A small sound classifier, trained from scratch.
Model: 2.96M parameters, mfcc input, arch mobilenet_v2, norm batchnorm, activation hardswish, depths [3, 3, 3], widths [192, 192, 192].
Training: adamw at rate 0.0027, 5800 steps, batches of 256.
Data: trained on read English sentences (LibriTTS-R), 15625 training examples.
Rows from block 5, named by matrix and row number. Each number is 128 + 24 x the weight over its row's rms, rounded and kept within 0 to 255. All counts start at 0. Numbers have three digits each. After the name is the row's rms in percent of the matrix's.
# convs2: project pointwise conv (model.blocks.5.convs.2.weight, 192x768x1), inputs 384-575
convs2.81 085:117141151100143157120122116145131161119142122141110161118149135123101129128082107125154134131139150108116134119168124118129108120132168124087115146133085136141156104178143136063114128127138122139118146141166151129123115098092139155168131114132178118132147149132170118123167141163134127113135129189148174098168147132154115196117129131137141126120104132165147114148131107128173117162140164144146128142151111124140124105177084122113185137122103137144161139136140121184125098124148110158131124119151123150152106127124105186117145144107156134110104111137160135170164112133177134112
convs2.82 099:148144142148156163162136147108103126105143143109131153166110140118098150116117138118151138124153122140160106145139142124110125132171096129137151138128068131124150132129139165086131139145160107130134124151127126119123126103085111133142110119082187148143154136125156126131145140115162138164155135128132192089139134146153116178170145133141137125132170116166090092097143113158139152132124121144127132146115125114122126102142105130118178154144127132168134115130139145156106174151113134139138101114159142100119170140124102156092176082114118111143090185077127150146139154141142123158
convs2.83 099:098136154131093137120127130146155148128127150130114149143117135128163131154148128104074104109139139100122103134094123153117119119079095125143143135124215113108147135134121125168099117142100141129134133140137135091110125168187084138143151088132139122129120123142135135108106115133135101116139125114125127176116121117114135127142125083114176122128127137099121158146124151132094128132140163119123097095110105150141153147126166106139106114136140111117120124115125110152160113155155096118127154097141136121110145121134173121140106146161068178085173121147125120123130150140107092136
convs2.84 090:168130135118190153130126124112105129129125086146128138138113134131094152076139135117185127128104112128126119127127153077138131118175144093149143128131077123121102115148127134104150123110127122129094146153129147165144122052075166115125144131116162148145144148120104127129151133135153103133140128128131155057166119126156124136150118159134133118125150134154115087133124080138137110133134098123136145131138116088133108104128081122096214123154148137155151135142138146117092143106151128127146102140157135131118144155135113133102160080100184098124094180121127120132134107115143126113
convs2.85 095:113105123090101129101135116134157145117104150130111124068141113139161132134139114073106099118122113115093128117113113139124125125092161141115123143161179118127119117130076147151119114133102138125124146130150140121128135155176111130133126129147126117135089153164152122112088137140143111069136118108146128153130087111148126121097118106104136134131063134087151151122108149139134125132128173111117117117087134140139133135103146121135101104124088130117138138132125117140166092120161107129107144085119152141163102129124165116133068181139060137099160100140133114139131103115114131105
convs2.86 108:119136132126148180116160122124110157103147126092139180085100128143093162150180106115129121159114143092187086135140151124124134157146132128136148136106107215142144117125124138122104116133102138098117079148135149109120120083111115111152094136096125132139087139151113141114129101127103117091155105146121131097144099117169122164157100113143162123138055121118109130142137133157097103125151132071120113140141121134159133080155111091131150107153180139148145129108127114184105175109180118115124145111182109150086168139111138142129133079135108041118123157145117118131154113128120140092
convs2.87 104:069098141148024147107124128115181087170142159147071128139156129124167113181131160140085128135136098086128166139098121133066163104087123112177125139128174097138136134106110116190135120126122126123155173135120111122090169174164130157143151078139112145135136133143142134126107157109156144139090139121126112142120084123093138118129137134144113153134147124111096138144137149132084125107119124109122140078122100123117106198118134185164125124144123053138110131140111115131181096139131133099130117128134148091114117123124094109144114136137107166129117106091102149136104146137119108108
convs2.88 100:113125094164112094129134135070104103144144115152058079111132164150153123166160153105105138147101134136146148161118119115124168103096097130135119127132130175126119133133112099150145118117111120142120134101129106122111115121129125136088204112149043107100122126103056147138111115116149081100066143137134038115132128148071143126107096108103085106144110114071159112157164133125085100124130085119140127137134130122129137174150120160134108130095151119110112123110138104067094100103153135129138130143068130149094115118165109134122117098145135135105118101115136158121064116147136130104
convs2.89 103:070125126124079091135128124086183096132107171145101131123118142104170121171142099137059143124149107061120163139133104134129185120110143092156106127119145145126133117103122109168107126132138120139156202134124069095087147121146100124116118100138108123135149138121131139141154157117141116113101166121136130120119121153090150138126117114104145113144128145105153104129153147145115120115132125097136163090125135121112138178122109149131137154134135070117102116114127093126181113144128121121129093095138153104129109080106109101120116131143078167124110144066125164130068137145131144126
convs2.90 091:111147132082105125109127075135111112199150084125136120148137093133144082136147155151096103116097134140115153079079153102116136131111137163180111138158144140108094094116153083165159097117108127130106117137137121144172116116143148136122181131153123147126137120128100136095084143101109095157139147121136095117110156103104144118115108129123138181109149137096090155145120122113096102101095098116074092137126116106125100152126160121140137138136130140105116145162096137114096113102148120096185153123122092138139126147160149130135112120146111133082153121176101078119134095117120100090
convs2.91 098:129145163139137109141130134116125132116123113115148172163092135126105120092111121139155145142146097118112142136122139104117163129152132105158134125124077103112144131137144147113125130132147117134136144159119105133118115085050101133163119114108172163149179138103126134131178125115154103177152144157114197095154146135138126132137140151145164126137200108175117110112137113147134149123117091136132118126140130104113117130110097107125235158147125131163138111117127143158110145130108136134150115129182145116128140103114115133102179108114146137110110172082144135132113143133155125141
convs2.92 096:114137175114101121129138123117194145116131176112132178145110091110118141149145071111069110122157090077124141122112129152115151114159114120142131116143134123136143117124129155151118104132127135130149178181130107089104157152138123125171100106099198168153146129152168123106159144122131133123145147124125186117126134102132145132155130117137167140125103135132102129087119155142135155125134166084125126104125111131138106127122114113103138143163106080140108112135118139190190130160121103110143104104185127085136150116103122136132142138125089137102128182104122140108147160119119101162
convs2.93 095:073124173099088163118142106115187172120129159096146194104119116144106136159147102107097124133126089050153112105128115148111144137131153123150121153135147154121168126117118161145107109151090142127143135166126133097098161116124121110193087137087165133155133142172153126112132153123151126094143138153123177114131104113151144135150121136127175167139071124130097175119126152144099129118138167071114105103125101134137124123131107126123146110157131071135127119134108118228187150136165110093132133110179129110125138118085158126144119168136097105115141149136129121115146144145115117099
convs2.94 106:100115091124116139152117113111084092099119152135081106074087162160138117178091106091149154131118158099119118104121095121116124107111170099094132149174105191133149129111095146122131130119148155134142162098133105104121102108106115113116141088128109098111081132171122150130121161113162108070111137134116118101116079175147134187108142125118060107156049127077157119156160134143123161119119120086127113167085138109124114137184082160150116117104110128131148128116118088112090122129122128178079160094091143142151102104110131155155105126126118094132086082050119110122102123143087144139
convs2.95 096:139160167143153106158121142135100122101134106117138149175118136131103117095090125141163130133133129148124133144127141115143119129148091119128131135121051125123137138126173145111118128134145116132131129158127105116128119090061105121160114105109185151152174130101112131120179111124145118179154135143122182104146165142163130151156130133135143109130200119150103126118124110142121150124130102150127138131157128116124128118153096100119197170139122152170123111111129131163096159123098141153149118122172131123122153104117101146110197074124173131127110168101134123120134165132146109167
convs2.96 094:138126166124112160090158134149187167145122150124173165116147101122096141150184143135125110131129118111160131128160123153124128156140160135146154128118156126136132129126129149146125130148105134134110095160123207151143157157146161124157094194099129142167116120146178128132111131119119149126166109126125127139131130100162150120146111159122193166120100120158094157096119141139142098139139202115133125106140129161154156094113145107118111102154117107110132140149124137168187138134138125119131121135180159111124158179141140138146115167133103118125140167211138143133176105113136141093
convs2.97 105:102127124162083164159124125114134096113138157110107132158133152100128122168118152120116150105157107109142127143116114143090123109143063112135140139140128108150173135111135145116109122125150129127153149119101109094076156164134096135127137063101149127129154100168156130119129151110158147127103138123127138118113111153116122179159144103135112121137141098137100113121149140141113173103124129127122126119104103150114109131157122167144124140142099098150139099123114119144144130163094130102130107107133138094115144124138071161134160088130118131131093137061109144106137204147105086195
convs2.98 099:133142138148141123150126152103147102111141138121129145158098125112102141110116124127110141134141085104139135135137146104098156118168118112154133135105082121121144136135145131107124138136150121134144164166126098117107141081076108156137096093087167155144177123130151135138166141132157105167146138141142180088149127148140120153166140137138150132140174137170105107114130109143138152141127096103136141120119092106115116128127078114115195172149142113163109114117136135153155155143116125117153098123158134097104163113118116127096180085109146123107088187053130154146120160135158140141
convs2.99 090:122110095134100140115126132155156150153122159132140105113144125115145144150164137103096114123132134131120109136144102158121128131105146145128153125118214108142116135128097124166134142129112131133126099097135174135125152174220156121091138153140096096106091121127157118137071129141113147090122121110134089185117118134115134096107127126109118146134093133122145136126129149122131120132137185133133131115101118154148139139092168126130068091110119121090125139138141122095165111130152117097107141128087133115139122158145144105149090192137087143129160105180133138131134130124114141118
convs2.100 094:138146106164140122142120150111065107129128095104095100204106143134145135112085153172121123128128141167098128138110141103127137107110088125125159139138093124115129158152155099099130143106139116130119117096119130133131096091070108167119182085158119119093140132108085128123101127138166113208145126118137121113130148154116112141110122094129084141113245123149134146147140106121108133148110082167123099138124137105124117138147105105136147166100142178142132121120145129122056125124114121131154136140087104147135126144153143132111135074120168138126118104091134117144116137132152093150
convs2.101 107:091139117153088139099124164138109156152136113145122133148136138152167153198140164154082094123109185117149110162125126133107147113094091136156156107101137162121142137165141103151090165108091151111121105120138133109083091133133098156141157087139113124079141142121112130167111114149139094144111129159137128148165133135082115151150088104113162116101175114132131149187112145098070095148163128138162100054147089135153146186175143136152105122099162127123138119127163092143091129116163101087140156133113090144093149128159131141131117127145113147086139137130152159150093149116155130108
convs2.102 100:146116137114193136113140112130089150106157104109154136068125116149075144117136100111169139136095135112167115119150151112125141144168178123129124118098081209131128119123120127110130134137112147109111106154139122114143121083096151104135059163084127134156099136148124129121148120130096114089118092151138133090136106095160107152154101154169127111133054128110112112126116099130136091124148125065121130153140124111142123070168098126116129101153163133147136131122129134144091179087156141138118147107158119145109148136106107160105131100115136039119097167125126111129148096102121139093
convs2.103 104:106158167137097127129117140136115155119136122114126163161156108128147126172139122156081101131151184121130113137118151158109116116110056145167145131111144137143138135146150120142078127112126141128157110166128116078072099157143085154173118079123162172107127139122131116134161115139113107166121131170129166159143153105092104131163109080134154093101178111126110163167114157128096150130140116141127097073127091157145159164162179142142143147157151137169091088104128109187112140153139099075152126107159091111092158106133114130119138139156107139106148167136131135126107224116129108168
convs2.104 095:113097082130097154102119114153146148151129138133121105081126126141154144167162145103108123131122153133126121133128105142117118139097147132129148135126182143123117125135086112166144136112104135132113120093154175141137131141180146110094153143151082091099093132136140111132049126130107139068116117124135086158111098121108130117104115124103120156119057145102157156142132142115126098132141178107138121119112114143147146137114167122127056083108144126082141164153144125096147107120159103106100147130092118144131106161144173124147073168134094131130146085178115112135129107129096129101
convs2.105 100:096127194165109124130140151120187117114115146116121187156129113151124151176143123124082115136124103089163162168122122128118130108123094138167153129089123160137154148136130140155116127127135152110115117185119122077112162122106116128187095104090163158189141130159126112141159125125146117116158133156141160133150124119122124164154098101109185128127123109142064175099124133143087116146160172077150125102137116124145154131174131084137137118177160110127129096102155121211188130130119106121124130118212156101084158120111109156113153103144109119105109183110138176143135174122150114146
convs2.106 100:145136172136142065151136137137113139103129119117158140188110111116137119099082115149110109133159119152108144137134132118133135130142091134131127124115086091117124144148160125110129127129167113143142147158133088127123111101082099147160112116132184163156183126104119116125174114120135141186147141134136167117137172123122111117147131121121162113118209115166112143119106119135135160135112075145121120121139134114111137127103133104128197169155121149134106119115117147172097143152086119143153114143162134113124133095114135115099156103120157155121128186111127144137122159115161121176
convs2.107 099:156130156164142157160137137143144148092113147115162153134141160114077159093142136116174160111153128170160134158148147168164093129159107119117177114109116106142137142100116153116136118141159117118125112146110166134127141145112146108132084150094163125173128105122154122129181125121120170108150106098118155176118124137169130113162144135127112096158114129164092125085136147157161162126156158133147151142116169172128172078115137117110134138155126158148125109108136143146146160149103151159121116132151156095109168155146086121128162108156143120163102153150123141126146191144124127175
convs2.108 105:133143156141148152150130133140105139088134148126132176106126129147106142137121110135127150150153165094162098140139142134115113132152091093104148122083099201163168156125120123099078140136142152095156159171119101096087101126130073128170076096105139155152124133150157123131163097137127139117118096147120182127137103133152113169152133112155134105135105132113111134132139137151129169134154126097140144121106135137145118116189132113139134128169150131170130108104135102204097167151122129148107119098191144119096146106107099155133142117120121066138098151070112127136109186129121134187
convs2.109 108:133145143126096151091136115150139173163131115118143133152144096115127134116145166140137071120134114140123108118119124139122143179122120176167156138127163067108102114137155140158115112137094109126109084120138164125134142158150122156156130138118159131133135148108167127101099098116102135168145134127121140163136157089109121081150120117121203139103177118168110160145095135135111093112120157175093089091132086128145130112084170110127151134120123122126146138138119154144150130129144116095155158117146103122130166136153160108134114142139078161118180142188110085133164111122119140079
convs2.110 103:084127136144059101113108157123165118173125127134117130189160121136168121179114145134072111118128151095117134139098131121088164119100105153170136137134174098124128152128144114162111138122113145128149153142129091120081122180140114178148148093154138172097165137124137121132124136125135105186103133153131142153129143126057116120121127111145149147119219128122124141145122134111096130126112117153123107072113083124112138202118151166145150132130112094129103109130138116143159115139121102079150132118126123104116121092130112113129118161133101179101153141091129135127083152119130128109
convs2.111 101:138099102125131169128148130086147116096109163138086120071107176132103138153176101053157184143119103120138111140126103136136134114121136101135134126159123154141123105120090170152135116130121138146110136097135146122134143098125141083097128116102095091137083146136108146133137150126147117037100145121125112112121086165154142109117139138122105095175001136125160056137167132146135124126168131073138141154129153145142120120110083130127147101116137081125147128120144117083140105106169133156097139118113157148147125138118122113108120121141118095139112095117126140116103103152096135103
convs2.112 097:137139122118170119133138115116112113127143111114125146129076139147076114093139110122165138147119126127141120104133159109131174150167173108146115139154056160099115126119133129108169111143144119133131127149127123145158132058032150104146152140092145134134149135121102140103129148118121097138127149128104127062117135148154123150144127170140122146129103106142118125105144112139121115118120103093116107153158126108110118088150058116107198131128135138131136108122103133136105174120144136136152110123131121143143142142110132146132134093120165093123081162114120105113146095137122129091
convs2.113 097:120094075141106147111135131146118126149127128137094079084134135136151123136170136117108119138117162144126124131123102150125122133102139135113140140125162155128111129126088106154136131126103134122117107086124155143141114153172146121083169134157052089087074125134103128131050099140128142084108110112132050142132108130099125120102126118102104140136054148097158136136127139111127110135130147121134129132096123140148133128127129128134028080083130138088146146140140111061127107113154114124091146149069126150142116151149147116140053140137126117133149076163124131133126091127114140095
convs2.114 102:103139137139055103096104106125142153182142099115113121160164090129174108167139154159082089131133158120117129127109129120112146122096093179173117118134180116128102138136148112168109131115102137124131122131131126121108108167174098151133163115165123158090151129105118108138133101113104123165113145141130132138133153088059113092118102108118156118096186123117128146170106126112100098126115103157109094072141103115129128211118172156160126127122132090117112116133119127127141090119134121091159131112118105137099122125151136121108111168124111177119160130155132118121090138106131117112
convs2.115 090:095122087144079108140128132155139109120108164121108121155138140131170113190133129117064135121156128129112137127122082178122114128084106166114135127144174130132150141119119134160101114137124106126156128073124104079091133189173091128120140105165100090107138124123155132120072122118144142110133155130131099172107124151079131149095149079100121121145122126124136155121144177124103147113121155138113102129120141166124141160126178114156059136088094129098122104106114109126141112166116123129111151126102122118142099106127134130168116178156078174132153077124110140122104157143106138154
convs2.116 097:121088085123088134104128100124153138165113138138119101077153113134161126164162133090100104118117130116113131123117102142118134137091135132128121128147186134130118113120078119157133111114103157117111117093124157135134139156182140126100159149176079099107092114128119135120062128124118126061110146106128066154101096120087143113090118115105115142134044133092142146139122143112111107120137161105111121131114115137137123148116158132140054076104114120084146142135139122091147087113149085113098144128082128141150095143141146111150074168137091132116170093171117128122115097125104123106
convs2.117 089:140156153114107172109128119124164157081137173108117159101149111098118140115146083089120133108142111111153096117131149172128142128144124114130144133134158105150135115105121170116124121138101128123120131159134136114107142145162125087164100150101149124147145148147180131113162147124112158074114139101122165156096131116150128079126128126137152108143050117155126100110124172160178130125149151109121132115128129158144125115066145149121123132151096085168121096109117125134178135127159140097142133118165131108149130124103134097139138163134099112138144096162122118101110143125080123139
convs2.118 102:115112128092111128091131102134120126198139088119140111121158100140153098150138160155111096128096147138103149089108123101108146133108183160157104123132148127125099141132126096143150124118112131127107101120124168155169134136148160117131188169166099121099118126104113140112098129119103104136124139142119097125115157091096137101092108136131144157103141115103118162149105117083114080122093088132115118129146104111121119152119146119138107117105144130091130144144107125121116097093146112104158149157118077164131096162144167122160074167128140142104165110201135111113142070109135135070
convs2.119 099:124138087124165155135122125113067114077127125130110100114104171106106129128131107097177151113138185142125082116138125129161129122122134081098149127128165161151121087128119164117121131128147130130133138071142097108136105130140106110097129099091102089087100144098119131138123127132143130079091109130123113165132120165135128116124125133126109085150106140119177065164149146162160133142160113153133125126134151129145109120126130153129116132096136133113137139099142081091076133121167160164114130121074133165128135095131141118086100117122126101150106065115127108138108117140099133115
convs2.120 098:140159166148135127135127145114142122120142134124142164194123133099109133087100116160120133133158115110126101125129157119127143132140097131162112136120112077127140147138168150125107138121152115121144150150124110135104131120104098142158104116106194161115189136101154108134182128134130130194125145117122186113129170132122092083161137149158156112114223127180121093129114113148141146133108067156129123114147106111102115144074115143121203168132123100166102123126132136144143146161111144097166114135154093113119169108120110095084165131105150162123132172109138138129122148124140120139
convs2.121 098:068146144122043177118137111129171165167138154118128183176131139112112144163163177142113128127125102089152113102128143169094167141137120134163135106122142092131154126123150147163094114141079137132127102158107164121105159134128111118168161115100164145131157115142133155131111150124122120162125162148110151116117129137130124120165111158135172176122163107151084183140139146109080118123144155111134125083134081132109139130112115138122125142130132074128142116152116126172181156137139101082159117110166109110115158139151082127181139130143081158090118162136133128105144147149144092090
convs2.122 099:132153169124112120138106130115144150098145140119144150134168116113134132111108086118115120120152139101114096136128153150120125110127085148122124126114160089147132135127143151126079128105146136123171171154122087112093105170157092137178077118123173175102136134113191116139191142131089141132107125114122179164126144107116107065132136120159142079118152122121132101156104153140161148123124097163132122092124122133131145143092157170146155136144118091182082085087124112161136137161123159085151131096136099129113141080093105100106141172144116144145141118106124124122090203107096123174
convs2.123 092:108108084141102164112137131156149143140123157123104108087120131129139146174174126078089122129129160115143104140129104161119113122087139129125150128135180160131138137111086139174119124132114136124121121097134177113118142156189129118109166120145102090075083131147125124133060119135135139063121120122127102167100099140107132124109123093103115134135040145108143159141143154132111121126144173119130113115091121150143149135138162132133041096099146118096130125124142111100137112134159099115088154131085118122119127163140160116155062152153085124125131100161119143118117130133083123115
convs2.124 098:109137168145104147130129148114164130121131148124134196176132130139118145163141148127111120128143097086149135147105141109090156106139094127182145124118107112139151133136139153151119132141130155124145137161120110095092160124110107139171109074089161153166167135160137123122153130133164107156135136147132169119155107126123120157162121122141166135122174110144064119127125111136088130120128139098130116100114080108117134144166123137141191132162121091183128106124135121183177150141111095097166130102186145084091156125125093144092167097123106132093114189086125154141123171132142113138
convs2.125 096:088099081137091166086127145136149141174115134151099108109120134142143150150168134099097120137105124101122111146129103126085137131100169112187145134140176121123121128148103135199121136120084156130122128110140174119114156145164129151109180123135086103092128134139125141146064126141150111108120134138129091133144096127093118103109128116099135177138105138120167132146126139109106101155140149098144129098115079137154127150093129137143103091098156104110144138147145119105157100114168094077122147132110101139119108169153151093144071177135096140114149090155151144147110092125127149070
convs2.126 100:107127140127123121148145127098150144061101182111093165085095157126106134127136060083127156145138094089133100127118116153146142125109132077127127120158130153137144109123097167166118116131142137134148169129132103095091142086137097091144115093095114107142117162130107131138152144128137118053123146106115149136111120154134134107141123152122130085175029147135138092145157153172110134115173121082143134133155158151145141130111107132120156131133137079146098109095121089144163136143169126138105105131148143128144127092077152084109151137161144127131119122096127139104089130143098118132
convs2.127 099:166164131123175138107117182149146134181158106147137118160165119113142149164133194168117107123099146140134109150136182133118161125156104121141125114076123130151113106147158110104119160133085132091125127156118123158133133156117121159124151128126076172107123090117154135150120122174130138161118109149136092125139132098092132147144110133142147155114185131106141149138108118111164093166153114144175157086146104131133096156155136160139114144154130116133134130166194143147152152100140149087167118100145124139110136131174102156138149135117116119129144147123163154144114111122171140072
convs2.128 103:178125098133167104127105133127095127164132121137141062127145162113148123079118146125130141103109159210092113126138140141167106122118132148104116121137137113133100125138128097124155130101125118130095102102131139203176089130146152114076177159154089117085114102083105122126121142134117124114109097103122082137112152145129140081090126138115086150137117140117160117128127147103185129141118115163127118148135155145127133123093119139120093131098127168096107143129126130052090117101138164139138142133069111165158112130189145102149127147127145149139143066161127105120110106126112134135
convs2.129 104:149137108109171132112130106130097115156160111128143129112099117129080122114119120166157141124092132130160134107163174094134114145191150128097103111111086171127124118127147097086148135130122120134105094132130130169166112093098178108105113169113127136114124089147122127137134133129120123129133126143114104081122132125158137173133116147156107160114105141113144131116115089099141100127120117104127148162150132106113098065184083109096112120135158150117145149158120151112098152088131139139140126115115105151107144148144120169141125108100146075119084156134118113119162072126146141110
convs2.130 102:139122138121152158114122121125091130190142069133172121122169135153131129111137188160168125127086155174134146122133126105153101138127141162111131117111111134114126136130149111094156123114111133111076063112131183197177108118117168106133159173150113112136105114121087135123126105123101128133133124134138098118136139132145127132110107152121125168118133128120116162138132097099111086132113123139128147165141137119127147108155138125152103108124140169104168152164125137132085121083130151132126161149131109158118122192170128145136127119127166104130138118181130117121154085128147124102
convs2.131 104:118150158148083120105120120130121149175138106120146145156185109155162133172169171156104088115123163135152127134086139135108119138086089169186151107123177102130119146121150115174119105106107149113101077138104149142120112172169137127148151114138136149125120107127126109123115126114101109152124142128115124172122149097090129113148100120124170141124163113112088165151100142122070106121120137135114113094147092136141154184135190136163118114140136120122118108133130120148125111118135117074169183113146099125089141147165126122138136130153105186093181154180115131091101185104119100149
convs2.132 098:125146112144089161104140127163119164158149118094145113183126126104134138126148140169109090127140176151132085116143142151139132162121111151144144099111158089112113114112158129120106131134112093127124071094104171126106097163157119149133159149152116127069153111081140143131111114128116148189122133132100129146109170120083108095137109106133154125098203118171150152155129154114122098126108103180121104087147089154119140131095162119117121174086161125115116121121115118125086144140129138078163128165089049149135140155139130113156128148154143169137142126186124099111120118134121149102
convs2.133 104:088121129140074085124099133097177108165111146146106114144114136111172119141120128137057120124123089108093159139128115118101163105108114131160116124159137079122125137139128107172129140106126141143120180131123099125088143124130124142113145099168146157117180123115125111141161150129145098140118174116130129116127135122082141095104113133115141140135177131134132104133103130103102119135130107131144144095126103112105124194090123155141175142131098091111098122138133118100183107132095099103154101128110140116128096108132120096137139139120103201097131149083143152122063159112152126137
convs2.134 098:140157160122135096138116130101131112115127121127139155198110121114111123099088123162140137111140088107120146121135151103135137115161125123152105131141085101124134127135174135109120134135151118139139149165126104125118142103076112141155109115102173167149194119121144123135196153120154110201136139140117170085140161132141135133145133144151149130116222119160124121127126112128133147132117075148129124119151134107107115114122090137117217177153123123153126122123124145150138142127108141119177091117163130117130147116117115133116189115110157143123110165090134134122116149132162126131
convs2.135 095:085124142131071122128142121122173124119125183113099150123120120123148126195137099127054132120146103066139122133122121161115148129109119116131119117113183148124165143105120134155098131144114128128164173140115081062077153170169103136146096098109128141112152128144175138136132155137140129125109147125117140148119103123105132157127146118126136118132108127113122125122128160130123153128129154114136113099112116150122135155156133155152100140132127087131097102110132097179190130164120113111120118103140134092118125080078119120142116154142068146123122125089128142111098168142104123135
convs2.136 099:132096072121110174105139122143116154132123128134089115068140122149135149183159137078138119142094155132138096134127108133128115129122135117114155139139137178126129108119086124124131129126096140121103117091147171137130146131158127118093155129153066092116085129151108136124043121124146145057104122132130071134116088135101141172110119115129089140134016124100133148150145127117119107130151178094135117123123133143162116123171147124129045085105134137093163142138140125100127115105168118145103166138084119139125107165137151160152093133130114085127126087147122127120122092132091137097
convs2.137 086:139159167115166116144123141092092116105143087137114130165117135121106125107094118157151140115132109124123122112127156095136171132154118107133100135109071133110135109142170140106101136125137119131132148148122084113112112099064108145146103101108160142112161166117106136129192132133127113176123139153124177096164160122138120133153125147165137094127199119153141084144123095143135140124134049146131135132149130102118094117130097140124216150126132119182116119122123127133098151124131154129163125120137110154126152089088093122081167091097157119123102160072124113151105124116162153113
convs2.138 104:159114088152151105144131136119111098137123115160107042143114186110129112096129147126142162119128126186118156144134112139153120114122142122098115139141125106118099119143122116121156143128166098150125130062129143160145111121116156126045168140141072094108129105096113142149108123116140138125116126097144063128110146172114148104112157142104076122158133128132168091108148132129157147134116122163136162163127167137117131115103116129103095132088116149092133149126131139018100120115113145172109114152054161148151117135165115115143116107136166165154125099127136149140127103147150129141
convs2.139 101:151153146136156106148138146137100126094135127124137135188097133100114134071100113132142135137149126142130115129141157118147134119154097122140124128128066096122139129135166143104126129126149120138134140155119106124108105094068103147138113113110186148129183132095138119122170129125138120172147130138121201103137196140132119125160128125151130107118187129171115095105121120144144150126116077147139129134159129121115114123100102112111227170146135155161106114115131152143103153134104129137156094134138113115133142109121123134096185102121176139119120172109130133133120153125150130157
convs2.140 101:082111130149060142124119130129140090183139137139132142158165135156174108201132174148100124125109137135149166136130113149075111101083126170149130118120150140117172144116118092150126148124090140127132101132094161145098149172137139146145158122184113129135134100172112132133096119114139110157144133150103115146121106140098139169115113099119124189108155114105104221128134144071057126117095161105119135092112083139101151169173151121169072111130140131099151123146120139151144113127104106115117156128134113119089116154159102144187117131156117136111134119118130145114124165140144118120
convs2.141 092:121157151152144139141127137095111149124148110100161173205118126140110146104083142151149135126128107120132104136119137097100155120149100129142151125131086078115141139126170140122126141135131132123133129152128108140130135100096118142154103116107190143124191124141149133138139163136140132201133134134134197084127163137157114141141127154146147153113233121195078134136128098132110130139122139151124140122135101084118120127122110132128186150139147113150127127143149135190122142139112135109160110123187105127111132118109129134120181096107137130120102162091144123142137159126178100133
convs2.142 099:174115096155157141135135139142082144125132094143134096097139144127107129081141150114196157132118163204150129142134138135144105130141122145122140119101109128136117120138126135101146118115144119121092065092120167169147101118107155107096152166125095088133104126121101129142123102117104140096111100135117110140138144142138127097120119143138095114141088118141150092125141116127152121131152126144136161165143144142154138104116126126131119117099142161119151126134142146061070129107126158151103160159088120153124132154168102131113142117132190098135136108173130122128129110139140126126
convs2.143 101:125159178123116130133130123108166146146142159122164166202183110123118134098143160160143122133137090123144118128108138138099156136144103130154132128148138069115137131132145149162155123145119106148129109169123134140138155143131147128143106131099205154132164115145168122112156146138099121195169138120142161129136122115162139098156124158123182150118191123145080136097112128139114147131119171141126137117120103139116142120085133144123166154146103103135123113151123143155181150140123107095171141111169125102145166127123116120127163119141097163114142172148138115127167159126143096132
convs2.144 106:169149122120165151118153126127115172120143117122172137101120135122078162106168090144138145153112160149178088118168180119164140162167156150114140110079084158121122111126156124094125127144114115120112074130133177134132099065094146107122114202111127133110109119111107131139133115145079116104137113149131123089138147127161122105160107138144154108125082128142147108128129109130133094128162125105127143146173131124149140067124089085095126131125180134123138139114115138137100156100173135122148126147138084144123164167134139139115141115125152069105119158191132111128162100126129145094
convs2.145 101:137133141150127142141107114143094100194154114165151131183167154125124132134113197161146156119103147174135145139113155138123082099128092142150146116116149108142150122140133110113124140104111136133104077143122152177143118162136139119128149119134158138118144114158123131138129128129132110167145095112132118130123125147141115154148134127123117171110169132113101182118145124085127144126113155138136155138125102128105134120155141149125102136138120163109156128166132149125105153109097125139130148103137118121114142152203080154172153093135102151102126108118129135113151145129132105160
convs2.146 099:095135113133081122090112120133082132209119080130106115178127122142179125164156174144121085129084144143121139128105113096108136116077123163175147113141141123114095134145126088151155121093085132134098098113129157158131118127131145143121207091185123116104147131118063120128095125130125081165114162138129081129131152116084123112113098132092131151108175121138132150172122099087059083131128095128121103103141084111116135199134132117141142124107135139103121143169122128091093084081142089096155143157100083149117114161200137108126114129124140170094146118152132139123097111121149118107
convs2.147 101:147103072120159145134129111127078091150127112148114064125129144119143109118090164123196157117107119174101144111137131101123109143139182130117115143168089123125109113130133118081158121134144115136117118068132159181148121131104171126083179151160110085104140119109122130116077138123155151137114147133128084110129145155119123143085164146127072172117132121143174097126145096097152132128079110161119124179132137119096097136116109141119147132087088163101153154167119158040070104107097124143127129164049131155174084160151118130140122136096167131157128086118128110131149081144143153112
convs2.148 106:143152153110139144096127120170124162157151116098179168153151084149118124130122138180125089140116144139159114096130160125130098147139134177130126121079149156125138123143149110089116114119112139098119077175129176147151109139155136136160120165132158173128130118152149114108104116133083129168160094153130152125146138083145099139142105129163160166086174134113110195132089118099118103124099132126108102111137112132118126085158165093150111126156161157118145133148118144194099148122132138082148157116167081140102147150147158158146133151117117082107152155191124090125184125100130130107
convs2.149 097:134142165144150110157123138103111117078122120128127166149097137125103134107107098117139148132160118107130121139134148117131131119151108119135131120118090118115130127131145152107094131138153121128154158159113083107090125096073084128151097097096187157153156140117110140125216123125133115141125137139115194104142145148141131115150140126137136089129160120151136090125139126155138160138113073136136134139128140122109140135121099127124222159149133130188106091093115128145111156153114140142138100114178141108119152094088101121100178094126159135128102178080118133123100162134140132158
convs2.150 104:166128125095181135157137099129100125086121144093161138101130152124071122081106096112187165134118116158143124087140154125139122157174157107079118155136105110111140128096116149055147086139141124127128114143116136147147124113108155096122099175107157136136121128124145134079146150102103148102137116114082151117109124149179126117119155159143096112152089100153145107099144121131181144093115121125101131184139137138109124074103113115101165115131112161133138118117096135121095151129116152137108117154137126135167127137075117134138156130121181095173121123121100065089177099134108138125
convs2.151 103:106088129110114138116146118087156124122111139135113125064140158144105124131172113081161161141109079110155129119116102120130159116109174114156094124144138121139114105123090158189146116129116149141110155097129126138155159110123169083118110147078081092170066135149104141123165143117116128056111153137131093119118087141147163070130117180119120119155035122112137091134160132160103099120155152069126155159129167129144134119090110141127159080123153053112146136122123111112177130099162150151109140121144173146105124135107121106104114136142128106130111118133125132124112082151103143085
convs2.152 107:122115094079118145102125108137131159125114122135118109085149141116133120116096118098152130129115119109092108094139106113119147128108190113122104123153140096115117090138098163117126137114096151110133152093138145140129110137165128121118142123150115102085101145116153143136091147149127148099110128141119113140139105122119117084091139162153125141127104142107172127180136124120151109131135106149134127123091093117137098143074130160131141112094120115130157138127120119109130098119159126073109148100090100157162087127098157089140087199098104102148151062149131100132125049132132154047